python train.py --image_size=32 --translate=0.12 --embed_dim=384 --encoder_arch="convnext_v2" --encoder_moe="top_k" --encoder_moe_every=2 --encoder_expert_mlp_ratio=0.25 --encoder_patch_size=[2, 2] --encoder_kernel_size=7 --text_encoder_norm="layernorm" --text_encoder_norm_position="pre" --text_encoder_bias="all" --muon_scale="match_rms_adamw" --batch_size=256
Rows from block 7 of the text encoder of a small contrastive image-text model, named by matrix and row number. Rows with one number within an expert belong to one neuron, the router's apart. Each number is 500 + 40 x the weight over its row's rms, rounded and kept within 0 to 999. All counts start at 0. Numbers have three digits each.
After each expert's rows are labels from the 100 texts, of 14848, where the router gives the expert most weight on average: "tokens" is the input token at the peak. Only what is clearly more common there than usual is listed. The data: photos of plants and fungi (iNaturalist).
# router: router (text_encoder.blocks.7.mlp.router.weight, 8x256, trained with AdamW), inputs 192-255
# up: expert up (text_encoder.blocks.7.mlp.up, 8x256x256), inputs 192-255
# down: expert down (text_encoder.blocks.7.mlp.down, 8x256x256, transposed), outputs 192-255

# expert 3
router.3:428492502464513573507451496502546580516478440487503572508469491486504457558506493482527575487452552513516459556489511427479485502495521449485448455521561498551520524515508403567476511480461436
up.0:468540505534515437496609487475398506486527500545505531522545506436509486500488531486466519507464411425542512523532514479476453472467518476486506539563454515458540542478558448484589420441477491
down.0:450521513457438541489452504500474559483452502472480530464529531486497504481480495516511553435459508517550509477525502531527490508408502478486535505532454472455524463434419602504486488554503482
up.1:432593537503507519501525503506441496523451468488476453508506468446511463512441528448476541519520575483547538538477591552455457466486552532477504498447507538539511381526498373482522469544551535
down.1:517521505517514423434463458498550462500523542511472516422506463502549532486526483603502430539511410520480557451512511487557487546524466454449513447463504468520535497534490560538541499391479508
up.2:475543531440504525533442476487464528430502468467551541487531549536527606467429450514477480476564562493513489579533570521500532502422516422470520563482515501533494554526436552464534490474492540
down.2:490539492541468465520501496436510504401506480463480512521483484463466534450504468509515502466501484483419535534577481488481507462426524494472453518478525524429533479507505528520486528444543467
up.3:497491483561477482532490532400484497464534495465463552574571475473471576505543558373495521547473592489513523544577494515536502544486552546443524507553489483532516527472490404461488473511489483
down.3:542503590540563412474503517499483511554473542505483465451483448489498394489508512568465459500490499470517527490482478556530455485450478527476447511494572469559536472482492576436525476499489521
up.4:527489575525510553522491426519446541467550519533512475444456543542547570506498526520496532422522520529561473572418481511462444508472453514521501548502451565550493535486470426530521475565479463
down.4:485521491554424443504540619417464534543459517540546488458519515492491494474461465522547521550499460504462398510477392498540557559536541457528437520516567483438508506522465529520557476501524497
up.5:475522516515426516488473559497496538494514571497492523506436470524558521503483549489502498528429578533489507504483500495521482513552556482430521569494472437436504514456462474518423439545492468
down.5:521435506560466435494524586466509538513484532452573525457500535495435561519472519464468465486481486418511506510474486503512520569437462524436464567465523476577513483476470523499541523521443510
up.6:549465501491526445549474517455524539511544479490512486524470560399516559458486573520503510520531424496453501496573418500525482491455500523493499582544506460446432465440497551476454569475521556
down.6:443540487477466480564456520517536510479501506534531577506492525434496477490530441491506529457559493475541506502550464488495501504494547543529517414546567404484436579425469506541550506603501488
up.7:436520563531467520492481551491472533448541536506509461557509490455558489424500439431510508530478555523475478477507402497471513532514451419486447581499536462451517514503539503499526506464489459
down.7:502525543544532486550492593449515533541499516512504532452398443438484522518554521510445499556513478550563535475582482489543504478553474501428500504507520516500564419427444481543560458550513506
up.8:532494446568514492494515524479483529445456566469514531477517518528498492477510519542488532438491509521485466449512465434471479480521495525442530499516446508477538491463461607563486528390482451
down.8:479553441478451600511528468477430451487524506579525451412470470509461452482479446461431513517488551451481538548529546507497527472514496572523465501494486424498534559502483520427533508565529561
up.9:515484551551469457546537478544483509492475455552441464458524427486427516453507442576502529570504520555408488514539469492503545514510557473439505390498450542459478451563492477493482483454515529
down.9:437538542485473484486475412493466590540502409477530480526538434546485447496436457454513471467482477597530520420462529470496419482463517520455551492537501566553535454482521517551516540556408510
up.10:490512460483525516524498462491491471571501498515506404525559455452514575518543582503427500511533510470459481496489474596561444503472568584496553540468486467525504524503488513492470462489547487
down.10:438497473507481466528433553542446527493442617407521556468508576433502549442480556466513504556538462458521502485481423475509560525418523487464483461513554497506618550458479513480530443545446538
tokens: "rosales"; "pedunculate"; "family"; "order"

# expert 6
router.6:478477509471491463535550526453525455490543531482500476520494469454498540423516447548480515481558504566554439493484531587524499572527495447555519457473476471523426556466503526501446476544465535
up.0:464466472546471507468530545546452567483507508589534536509465576526585570443493510532477535559566511520509532497538515458541462464534564508523489479478498466420447496554446510500480543453505550
down.0:476471408516526541489532552438518509481542562511536496505475548499480478515523456473539521489483499486574516531512507530516520485498464501464519493526505385506519585533413503487547520569420553
up.1:557505492491555513535475516509516522546466501568472507513552462455531552485432529470513542530465445483467472490534498440493433460483410496545542572483531434515498562546549533446485542503486537
down.1:431495512511492482387500469453518445546502531462487500544510476503569492495524471470533469479466599510482514509418478553483524550515532506465446508423424510511475479476447484517529493488472490
up.2:494606479501461484470501449527523409582504510572523441495530461536519514507444541476494503486506554551484503563477516527547506515449490492451484475493394480517459448489500524505489507516541461
down.2:481518523448598435542459530449485562529548466514540508497532532511488554483518515472527529509505482510573486467529490468454522512427447448489449497539603486499498507450523498480537428453480558
up.3:428455456516435476572477509482485507471450541504469523492459514502508493496530496507454483492477498461473498489490402482481528503462520440488480463460517530410513519528514527489467505507485539
down.3:425485520429457496448506494522491527522524461565531494550585484521563512432453510513487509508517462532565424511456572549480508491480476470469534570537515498589441513431478474511445522455482469
up.4:448481435533433496425469494552453519489526425550510464505512497490509557486591503496455458449490491523499480532544530443473538556525533453522464482551457500481438443539471493548495433439494464
down.4:489521461524457546488526489426475491453509508508541535492485511500545448512405502507505584511555477490575471444504512531519453467401490501562530515465557453483503574443439513503574537481495505
up.5:518417428557536544505450486535497514525466497527494466534541539473463515432489500412496534527547552452503482566501437472539539478474464486482461489509482486492451554511500545475498448551450502
down.5:426534475456435530540497494511563488550538556543578514513531507566498505549484468476491468468453531554524494508468459468519464481574467433498495490483513374529446605498487534541541527518402471
up.6:481521532503473472522576508509506508505561468481469408514483421482507410540451487486489522482511451487535531526478528492506490522563482508501479474508528459536550467508467474513497511524521458
down.6:509445465455506520517472491491538495455469601485527566429450547506485497462586470492518536490472536478506422492565431485496514486469449483491469472527546515492510511518530491471498425453475484
up.7:575486520507534456516583598489451500513481603468540490546475558428488473494441480463569497485478457498497564453543542521434429485501488479530518530499497566468467498534463457478472555504553552
down.7:555584478516478543551476493546489478491615531559502475506523517528454467446478491530497512424564498510521505514533518531484561568456504471567567414501519487457522498512502453532488549453510509
up.8:504463489493520504481535476500450534531464502393613532582529524537526522480476576505498472485471544483482517464479519494511558526550526560493447566555529513529563456508534552476521500522543428
down.8:475508533434487564455533533531466536628531500459593537509495535561491553452450578486499537503478502524522515521517447439468524537496520550543515543557495507548482468544463475485512468551548503
up.9:559484447484508544491518548544521492430498459525474503447520466489454509438485484538570506448498550520492421536528512494503501590471530477501512534504504511536450495458542503531461541500486481
down.9:511531546507529434470465454514516562557451511431488551516513527488574522561547530488529470519421538493479468497443447474522404470449487512423512472507477558490516528478495487502514495475463453
up.10:498453504389486561416455471510490508547459445462541580536501454503460536540464562540444437498430514486490519523492516504532546552536535437499493542480536492482480511524485525518504491532566492
down.10:491528536506485514472528458506497561541522483526495464510516505535465492487484562524574551488540484493548540556498501462529496490520518544527460513556485437533448512539515455469530492527529486
tokens: "solanales"; "orchidaceae"; "order"

# expert 0
router.0:512443515531438443495506559478469557577467502525451483455466535444477467449510565477424465509467541410565519495481450505534521453470516461507416493459481519426463513504543479449476469461528524
up.0:453559468459495510486511472473462458492494483498473484522487460495508494473510514560501547452404501449531546412443550599450411573405545528536422514471546478450503492582468594486453485387530442
down.0:488487575494491551509500556543480520530472517511555455480498511447503480539561493472471461545494480514436444520579465473509480483567418508551557492490522541518481483459453494556533491529479439
up.1:554485472480460491506489482477513463488483535507440549446471508510466473509514526537476457529465481423441505478457541530547499488564523523501495457506471564474585509478511465513489456442539554
down.1:436569496458450542475542531559513473505492518517580457495491480514513459548509526525559496459463463597517556493507529559560462486512501492476515528483495492570476512486475461508511451575554431
up.2:508502507430488438513471481544493470519425519397493516488479550514517447562515568500437482471499517525462507468529511478553526531543511439491464490515499490515441528464497472461476447521515522
down.2:528475508560456510451530587565513496509522543468515506495544489528479540542453493527537472487497438500444477486478479499475475472510538453539452489482526492491530474468517465560489532507531549
up.3:575527536530526425480472488514468528438498531520428497495445500500449546442428483487494493480545477512453486485493416524551515471566490582579478512527485467484475492467532446434510458534567569
down.3:490443517478471518518425519506474509525491561461460451543412482504435434564558524517568536520469505497490574437513528428544580458550519540485447475484562484491503528535530453557456428473519537
up.4:530525532481466529497486548470457542504482505469470508503548479490473523497468477459528505507526532490490522492497523434517491562499439436459550540531565543578444516523480420559461489477496522
down.4:523438496473552499526519427489516496478510424491471495507494470497488449477575505538478499511491521560502463550552541485523563502515550477513432507485490534466557480536534511515499531466517494
up.5:497550548462557445481484550485523494527475489594581474503524442480506463405429475457511454469476503506460458452517458563526526460437587529416509491467492472476512511518520535461532552407493481
down.5:500592520554463493526463492591509534463456525493515519521465470533546460547464527487518508502524508490533504497510620520497480524482486494577464501489410543561535520495481502550499500512490496
up.6:433467478497448518457500513513556406566528492548552447504450567556507519499492535474485471430495528528577524510473474443510539462536511459519475477444508510470553530479479456536484418456476457
down.6:568545538505561512601565540518501500448415558472447496503477427523530453486475405457538487506503465437491471534498468467496461596486504511543472553556471519533494521502589495515517537511457554
up.7:500470532527403606489508480456538471529478465559542533549504446560534512431430537512502593466502539467499529448465547541472556481501519524556576491501499555451469517508477581479525518478510427
down.7:477515490472586528449479495511458513473551483439524455525469486555545395490489456546499489473497433548478485485467506508457437492582444474536450497515528501505478555509534497544561470515509546
up.8:497491522453489581443498503533439474511483456495443547525469475517480506468553615494486493467474554503475401509442510553451428495402556477476572468488491522491433478478471473489470469502550518
down.8:499491533544462500533478488458508537416480540499554518472490468488549461470502411547479521536465496443417559558595472477539463508514473504541455459546482476466550537534500541449548557474456469
up.9:505486410523566499500520511509514520497506539544534487479515459473508425447470534429488483428449467458465472528504522492553545478463489511462462407541472502474486531540495535511497475496500568
down.9:461524544488504488506513548476492490476548506489448522538470593505453519560484473435478500535610450532429482482497428541537519505486471452494526506547488448508513460524576572457534576540406518
up.10:450507452493511511565544508463500457504444569491509489511449479502500526507516510475443415516502421509534544473477548502452475475486489557479523571465441515506502462479497464463524498472574465
down.10:503523537484532492540501464471509412517567489478548493565457454515498494555500550481507527389527464504535516581391530547472541518563449526447525546481478565499534542440504498470481481496511441
tokens: ","; "magnoliopsida"; ")"

# expert 7
router.7:482572602491458490483551489554489448577451538399550483494455566478514498561463519454491485421499470530466518450506502521499478450505511495384531546521466485479448534533561532523463564515470545
up.0:506518522530479463580453538502486409509475516371504503522436535457526545451461543462438445483460511368473505545511526546458474443455502544528482447504495490497548424446536547480455483475508503
down.0:511433471478489487525532477496493536524583511464564509461500383519500506555498421417536500568507448487574498503526481490522539584534479468514462535523512404552499521498448445487563466538505491
up.1:577488514555449476541491542449523489498524517544489499563470483447514519502489509541539440551451492466518521383453532524495515510467575592457520583410510500433486498406513511506474547451537528
down.1:538520520512493432539495557521546475526484427561505469564532492476518469544504439476506524515438431542489483411544505440532499464488518525445545487540531451479497466496498502565540463538468550
up.2:526481454552469478458556480509540448408442517551485535436480474570487442565503561492531469500451501548498483550498437541477504544505496436414418471488517605505461475467530462500517496509552461
down.2:471484478452530523471475531522504483563439540501560405507515511475458483495458478613504462527517442529487496447428493433562447516486480520483540485581536455515544514479454482506459478533475521
up.3:509540459521508523459475518411463513501556552447558510511484503531460493488451499425562506535470575418526520466566513467483548490514478503575502466476523531481617548525497494502555494446497511
down.3:468534430512521526498440537492472566449496524480436530450444513511505538566531459438557513512575591493548510459558476459509524521443468530464492443451496452490536556528540504512548417489509534
up.4:535457464480565551516449452500511545643476549507494425436557475501493520469473525544483465484510520515486528481537475469504439466466458466483466418435526470558464509553458589478558499489502532
down.4:424567494468493504554525492534492515445480484434502544582531465517534492538526479435509610526427509593525461480432563520465518488504504530456567428485533457457509527495456503503512524436532463
up.5:465557487506416536552499534472459488518484586456573495511480508500523449485501462477514414500502520515476523528387540586418526498464513527523488464455470461521508466433486551448454585483478447
down.5:503507518493524451490470494559471498510507489549472496448572384483516557545513513498525501516469433567553465396526501412529425496450445491451541521551584545538553456486546492470487543483496498
up.6:509488497596493498528511569407515507510510532454560557492497471525474548485532514487511535551486491431475544458528525482509554494531519562537503463537479505490510462479506554525489479424430459
down.6:491506536418516452490495497529568432511523447546476475542467540505510489480450587444540528490478506523503455558461469443422541540497455383564466530462507459522517494475541464486494452495526491
up.7:466492432457498457461451560479470453494477455545481476565561511454503501506569498554449489547533509534522537457490458450454539537438558503492500493536525477498471524477540521415520543534504558
down.7:509414488509487455476488464435481549529490570424491496509510482515437449426481545509529451508487502465446477527477491510577561514506467526508532490496479472497505505513537507498516509556435477
up.8:455520489469467511512416520482547475531481561463481481440540531491479503525471524449423435505469459450481455493461509502497546502550504515483481492492476452443468497509559534520499546509515516
down.8:448555534525474529517539523471559475523544467481468516469488542515502457458458504446469480526493500540446471469565461580515601494555500498530489497464468545428416514551550537460471530565544538
up.9:484499478459464472523526468497479508476373531441513494466556520470495494503521530455451472456466503478515502507477535483489514503520454482445479488501478524497468483487487562467464437432451477
down.9:417507533476580567511512485513472503493537460459486551506506539531530544445517459470444541454489460541527472497463505538513491524496494495476511485529455406509440592537494575459481477492470507
up.10:594500520493426539513479530503468542518423568488540457560522482464497537504430532513522448474519461539546441418511535510462515554507544506425538542520534508477488533474483499581548579513513499
down.10:505601603485507484531510466440464511540428477470471454576426468507466435512463494488487587549464480454365517480498566513512486394445534539471531493477474479547506488455533509446494530523501552
tokens: "agaricomycetes"; "schizophyllum"; "polyporales"; "sordariomycetes"

# expert 5
router.5:490578525541459482456478531501502444503484483467565473456486583489496479560444545505500490523498540485485510541431439499485513549456456532412484453468508520454495555430494495513529549467460563
up.0:473490462508505531529494547511504412480437540429523468446512482500503448477442532510435503448462472574464396461488487515517542490519520420444501515473491496525461526456431536489534501515522561
down.0:460530443487530487474557520520529492550553468517510472474520473523441549475521543488541484529465500543510463440566420491503490604498542430454454516555548444539472450482506482531473495478496506
up.1:524530536561475504473572489467494478499485493485479441447499570450541486495538501498599536484603504491457473520455497550518439502533520464479475469484441504490450537430510474513478440532483502
down.1:426504400462538528487505506546485503564488493531552546503524521520442508529536540498545455488479564471521459462549516509471426530469494536478524457495551519518435433436490572457572494543452557
up.2:531526494513519450413580486525503461516417544494528524502479465492489497517492499482500474468424521558468418476494532514518480539438528485437534506530505568510477482534499531518470436482559516
down.2:491458434554451547444476576549547526555457494496510508509488478533485497514577496487483486532523512511492475458505487519495531579508513513404514520493569469529477504453493496480530483504430543
up.3:497531522490496554489493526499531475577481471476454521516496424561513496508534527564532501508557487472565549483447537573497514528465556465461526440456514491529416534467463555510518579455543494
down.3:463503487505488458521527499468499454462569492528490453442446529550483537513504504502444520471498474490475545553445493486467448493593441505506413546464527503496527544500428463495425407491466442
up.4:460478544466473415559438508508545463471456578462561445510553490432549453481502491509516456530462461405487566491467513496447527457592488520427529461555469449479525469453463488512501509515444484
down.4:499526524532470516475491484519500501517534513519526473507424528571560479487495492535485550443523524551479514465511544453456503538491523520520458486538555482507484477458542520543556545491439558
up.5:541477521500465526461496475509573476542488528452512480520521491552422536511480482497466504571504513471484519442570395534507579546517476533521471498491547503522571546506441495466517482512571546
down.5:497552556485462455546467507424498574480450561541501493539484471513501434529515442484509496591429538529455520476523485522535573563537577618480439540465517479488538496448552523524447488494541534
up.6:466459568550467509533516534441465538481485407533507462538485505457501518422455510521468504503497446497490502474531494529486523489463541450568500577497452516480467489433603562542547555448507525
down.6:465521492493499565524423461532584474470625490449466525484490437476475521523526444409527544495466548509580473506470493442542521510498498477460514492551506401523556511531469456482427469514533492
up.7:466497548465542460542476562539525487467484489466476493496510458492505475542472491533375478496458455564462474477475463451507529454535459492571464594557501462609465533566549532487549377517415430
down.7:458519492464498545538503510554514533581516518515565513542489516516515498443474514500542479526581514393500575532483619515473511478439454533485497472483534500519528500501455398540499559500455589
up.8:526463458535511528439464571487551439471516627454505487522508577585416456566593520514460535504493528528562442482447486491546506458535410496486432583489545542533451545472475432502533524510461524
down.8:585529533482495487493556385459440495486516448502548513578501472484479517542480506512554534383513469514489531549507564544508445526462495548565504511510492439447508525459508461493492498475492448
up.9:520546493516412520507509551481412464438522507477477489516517534438533509454496525481523563515445450496534541485502465494543550481439539584561450532429486520532452453554431476451485495502558440
down.9:591565464442547509478494479526472526531539496499543518588478502480522458548541511516508532389538473504535536527468515525529538483535464563473549540570415485433508576448515538548559482563518475
up.10:545544482493403546489546485528572463555452573486536505464554545520523486479514575439476453490486501556508480452451498544534547568512553456512533473549499479579534510491434468548577425564470483
down.10:417478448489566509575420481438482522490530459544447468540507445455477484514479415448470510529412546452471533555500491497448432504446529558453458486480479528494494524517602474435446514472512532
tokens: "<end>"; "violet"; "asterales"; "family"

# expert 1
router.1:478464448500541530485544471533424574446500463544477495537498506578495423486514439545492551532505507566508584498510527492458505441400494501514470512519430573486484455506491579526504504477504424
up.0:468486492559456518519493534511467496454501436463531543502548487489508595361564511507512509475498545528523458538495550447519502521447517495458469496474522508424449485540459506477478489557558423
down.0:567490507446561425494533432537610493498519472520510543508546579518515477511513484472546544478509483539592461548523471437537509455538551539495515479527491498502566560497558492473546499518470551
up.1:495506492526522482520562490494535539559498563444609513581537555488531534480476548507471504557521413528487551521525432518544458522514526506449513547561483481487506482524471487473498494490467510
down.1:467529550505463494441480443493474463486564456522442457505451488455533466491510422486514429443539608499533489460528598535519510451519556543499469464408529507502494501456527447497507508556495532
up.2:506545508561493425461535509525469456536489504447428462502477474433513449610464440496498460518457456516527540485528496478486489495434521471551480453465583514523582516493515434497556520572510565
down.2:568516543504497481485464536543543438483485520514501411452547525472551476506488464554431465568457525485422577458536511477457503458499515506515565542475498460490487541509496432507462528521494546
up.3:424569517456462497467386476509493485448518421489537449542515471518468527434514482504494532488504473472588511502447474552501496487478492482570474525409463467479512523494449465479452467410560532
down.3:560497484528514494521531503473521551555451491477545537490478535532453410507516551474467504443414487479451528540504471428569497507580473485495471575547559441509519536473492501504526528559478518
up.4:477448428454488444536431595440534474469437561480485529517461494444511502576585507515462508506506507481522576537511493598486504553549459553467555513475529465465517493441449585486458508461439498
down.4:521541514506499524484570468488528471538508492511516456425487502512448505448505461542470483424481504443429464447520517535497438507481499490525486456480519504457535549547526447420500521435563491
up.5:519532555535485518466546445531460495539428507535563453503508436484530482574504454490493543556475508430502503455452482480476446509509518443525502473477507475539471447548590449503522424551562526
down.5:457492484510523474485473520533522535496510399555533638512476563582503567441547501466533490474522490534561437559535439459537463532486474447486483577524518432500532500464463535496507479462457525
up.6:516494494405454593497381507449538570483451567558472461458551496473466477560460486525447452523518439478473504426533447421535556481544534473520541515492509533503591548498473484557538420499447496
down.6:508495512486521543484593479478410557445568540483467515517516497469485524489458497487500544513545483548489566511491473522493493581467490448543500463553431494514504547593453505534536564485574497
up.7:509491481451458512459512505509563422455461493540530532514520479445584567436537547533476452493527481518574475500411465588539479488523482527531468470503477485476484440442426468477452484529551452
down.7:578541527472533456545457472459481589478492547518478477534532504460553558552468457466522507502514567490392536504525494390516510473532519453540444555419453484519462495472491486440523509530497455
up.8:518433526487497394525427522429541538494467517454550490456530541439445516477453501563519476554473506498425401501490478549495564509591479478444518457486574557528528482453516491569533562489406534
down.8:497485473552496551517526484554531475454529459538433458477471526505547547463502508456484457505582525487454612525510549517562472485487547506525523485487471473459439451574442510465482479503564484
up.9:539533405531510480500517484442490546511512514480477489511507499481429449484527558465494496443531472556500492429584550497469470512571515553502491531561479552455525420584530570523512550559524474
down.9:461500524523481534498567479564482471498505537498493511481482440551539506561531508509588511519542496468489501541452487614509510484525493473483509450383466443494541523461443450477492476492489470
up.10:485483523481501433559472505491476542578550442563527535466493532527480485529467517490412395496552501463500532456553479527474535547570530516526531485482448547474449509596483560440459489488543533
down.10:440570480557497555496557507468481430423469502489507481484502516587442501514496565472556547427478492457468532568448497546485483529481448467493451468544464419489528544508469490537522502521451473
tokens: "engelmann's"; "california"; "corn"; "order"

# expert 2
router.2:485492595581472528440558574491567470545534534552511415420509531490548499538457483471488422509429565532511543517550449543533462514462503433455452495393511523452564487422457451465513557486446536
up.0:458546499512493531528505488483559461551485530540482516528502511526482528498511504559482428449474462522556448498532464578553487516560515543457532433543515540510525453528548535482480467518409478
down.0:581496516462555543491570534531453500503474493434528457502464531502509487484461506465488504530512511568467544465511496390464534570411524435563456504397462530525475570517537486451540473526536517
up.1:514460521491545463491474462517522565489486491550535484534542479558471565431500466466461484530555498464495458426485503472479540414466517462548539485539470521554553428439551436477515477499523551
down.1:418483499430440627548471550445504490532504521499494543485491452471579493510473474466507537443455528535570488526549493494499495516512489528547492533449508482413414573501457551513563523488459544
up.2:504474430543499546489462535527501459484471480519462543508504506474473478582466574524457502534494516553472458566491483509485583499565453446486506483547561550564466530531450529524541492500498511
down.2:509482534464468453508437484492515491491486544486523480438479489527507494521553477467513481491533515468500480504579594468551489562452523555480512457497495503505564526501528498512499504453492462
up.3:509469498529462526458448468458546428528508560509488490435507555489440456502425471533484469521494497475502449471436440604477558508445542456545458471476435436414443543477462561431525456484547508
down.3:474554480526565404582560458519472543504472494499476519552468456537500497492506514561511497491485501540539481533498512419453411481552499516484481531524502562534553448509570463496476501495468458
up.4:509495506466476460505556486453490558499539550479504525538569540475473492545553469548488517484568497476501508482451591548479513489466459497495467499473514518595409521507497526457547541472466511
down.4:476520449446478513521438520549499461524502525429555462432512495528479500476448503485508458434516494507530464485458518521485530452539396487460496506565561442557470502471485509558454504551457581
up.5:508490475508466531470497515524491468544524512495484534462453472489477451527535523417522455471481442480487554474537578490503521422524492565520457594528556568521524549526511483504461490493459531
down.5:541465518509423436509474527525484470515462502515456500548569454407435493512528485532523451552464442497461459503570494441507501492524516513495518454496571423481520492556519445459490512459450552
up.6:536514481509507525400435471571512458525494480531475437484531468550459503491525506462478444408494503538597489536489474453512522499478468462512526452503510538530528510457471524463492453529542470
down.6:507534524565489474600537493466490551462537513448485586468491543433544491515495443541509534570542502469455487469519508525494469441556514517461541550453461526502492452501472478495497508456417557
up.7:520516557514534480509517515540520454477465518425447485478460480510431478465520549477564510462477510521482468524463484557465476558514497412444485406459465520518572427481498480466470473574518566
down.7:535469490485534573411482505526486489529509469511490486469517546499547495513504487502463436535498493499459515461479469420599544484480559509481468532532519478548468560528488569499579534460519523
up.8:532473528448473510516491459536462527545478577479524512470535511546544499547444446463472522478436478480449516500447560483472485475515464557510521600568455465585474460528529488471455467525492463
down.8:442517491468532529518504546543530503485495422558505529526526495492537472512569563482493475405548520522601448519488534466485505458434497486487473452482521500501529544485446508558527522483457542
up.9:462421518497476518467477499440497513466479537512513451455561621538452481545454505520448507481484487460505479530466519485523477453481410515437443515488528499484577561504531567587516537531422573
down.9:508591484531527456524503487532461490563501470520462492515508439480525456574582480454532530473492465506569570460536535554444499526535562538586439466460476549555446464487478468361481474526540434
up.10:481506458542490431437500537437457579529433478553476506534551470503485497477479487467494554536530528514538530487487478503518496539457553525539504497486463518536481433466480595467514512463555513
down.10:575429429449527536494518501464453519496522456494496564594516547590542473492485533484492469526514593512433603527489550485467463512451489488527505507463454494484564531518477563559571542551481498
tokens: "orchidaceae"; "("

# expert 4
router.4:538444554473536463540545458484562443553480466494492554453467450514515497486541540507472437531429503392570548520599462496508529476557496561572514426544542471499587490489522503439492480529565544
up.0:459571521511448452498454516503459493444457429494486513522498561583384513430428473547514507484556488510463510510467462498467620497533515484498436561449548547486466556579530523442532488455429576
down.0:499490525473510527447559530541534502537469558536544481487523405414571489508526488496498483561489547497496496501485568519576473475464521481510499470565455446553522462422446480477547456527443456
up.1:490492469482479501543514451441465518471565480517531513551510583543459508472463465482526487528487517497490491561507554595448564426444533472460477567475497461540480494533426567494560570546544488
down.1:477471561418560549514474462548498455534470479515535537489519480526424504474501559486476485511498453490492472456534442527528495469526491529541499492502597512536554408489553478445484480544500518
up.2:508475493517458430483541505516447500553482492541495537482429471510492500490516495566491449474415434528493496473509484534507522443488523578517514486510487514434486469517499474542406441451532452
down.2:446494446487459487490575491530565421505468492505520515519505455562533420482420483507484482546490492498513499516447561469493527483565501528506562401537523590547508515517570478509572536522451499
up.3:502456492480564453495530543516526503392510446510495464488417611555448455537486525532456512482492524442501504581530491500486459522426501433528479488496477502467477512475452463459559477522518509
down.3:511538546485503485572466459471483467511529482515461470488574503459546505552482578439571492479449469518442494442543475436494525467532473482533496551519494449535500531564486571529476474478508519
up.4:506556544459472516456410549524498435547535489441423507458475536494530450512458488506533511509477461526470468472521408533517534495518584506510524535465496543461472469521548485484473494479537502
down.4:445523509393446458528523508503494461529547456458482457500569494503488458471442543556494572546486471541472527460454478542533546518554595532529525500467456512490464509549543474469489480505513527
up.5:506456512549490470491458555483582451474547496414405553455490554470547571460512483489506522547570472495475520509451479540494497484482583470542515532529481537478472424440522474492495535489524465
down.5:475583513455470500531522532504482525526425562497514499454496412519482450555516505467505522507455506467480621454546532483452537503527516541498506434531534463584505452509492448514508450538525504
up.6:583445476463515504501442431483487530482427484542526502501572487515448498481525512481443518476531530405473472520474546484530515511509515500522483445505502500559534489492523468521490455465540469
down.6:515545519517562498552544587523505533448567457499508548511449455453549562556435492514604498488530462527533483441507506490539539537488475456473476524410528579484505528445527506539531511522476538
up.7:471567487556488491549526522465423538563538497503452513528485468449509531513455526433476519503394477491493467448546487497517430437414483462404577517446512468476511499443480494490493524509539562
down.7:510434468511480528473515479586538499527478470517534497498535580510446449475530478536464486510571547484436538491470490512538526522507531600559458463497451472542451563553453551523566516509496500
up.8:413489399415476591490484458487498523523488477539488526508522476540498475475520619521455487498488463542540493526432491564536499477462521447512499473555527483494507560541450495542464480461517519
down.8:508545613578471495457514532535489487522457556495508412456478493425512480447400429575573507544495519433432475464490544487512458478450482527525442480449481535514559468429540459505522542468485489
up.9:440448480550481484530478518473552484576497533541542471468518495505570473476488493455510562626443555503527552525546428527587523521518496531466526482592529479438567449513475544435466473514525525
down.9:499483514528514556511525464523431510506491515424498548523544520541553528582567504502523516411587473501472509477489507535456536465455476469554480454430414473494482524488558544466535533511527483
up.10:466571562509510470462489507493453489532520460492516498523483539549478518531436504428401539489519509564505562479484470544494562480496479470529523512476497560473467467519525572485516514463501552
down.10:500465515452534592471493528545506591524505447562562562524539525518531477510473454464502513478595469506543471496474524468538560455508480566503526514557496433560483581483497475484573425499505516
tokens: "zygophyllales"; "proteaceae"; "-"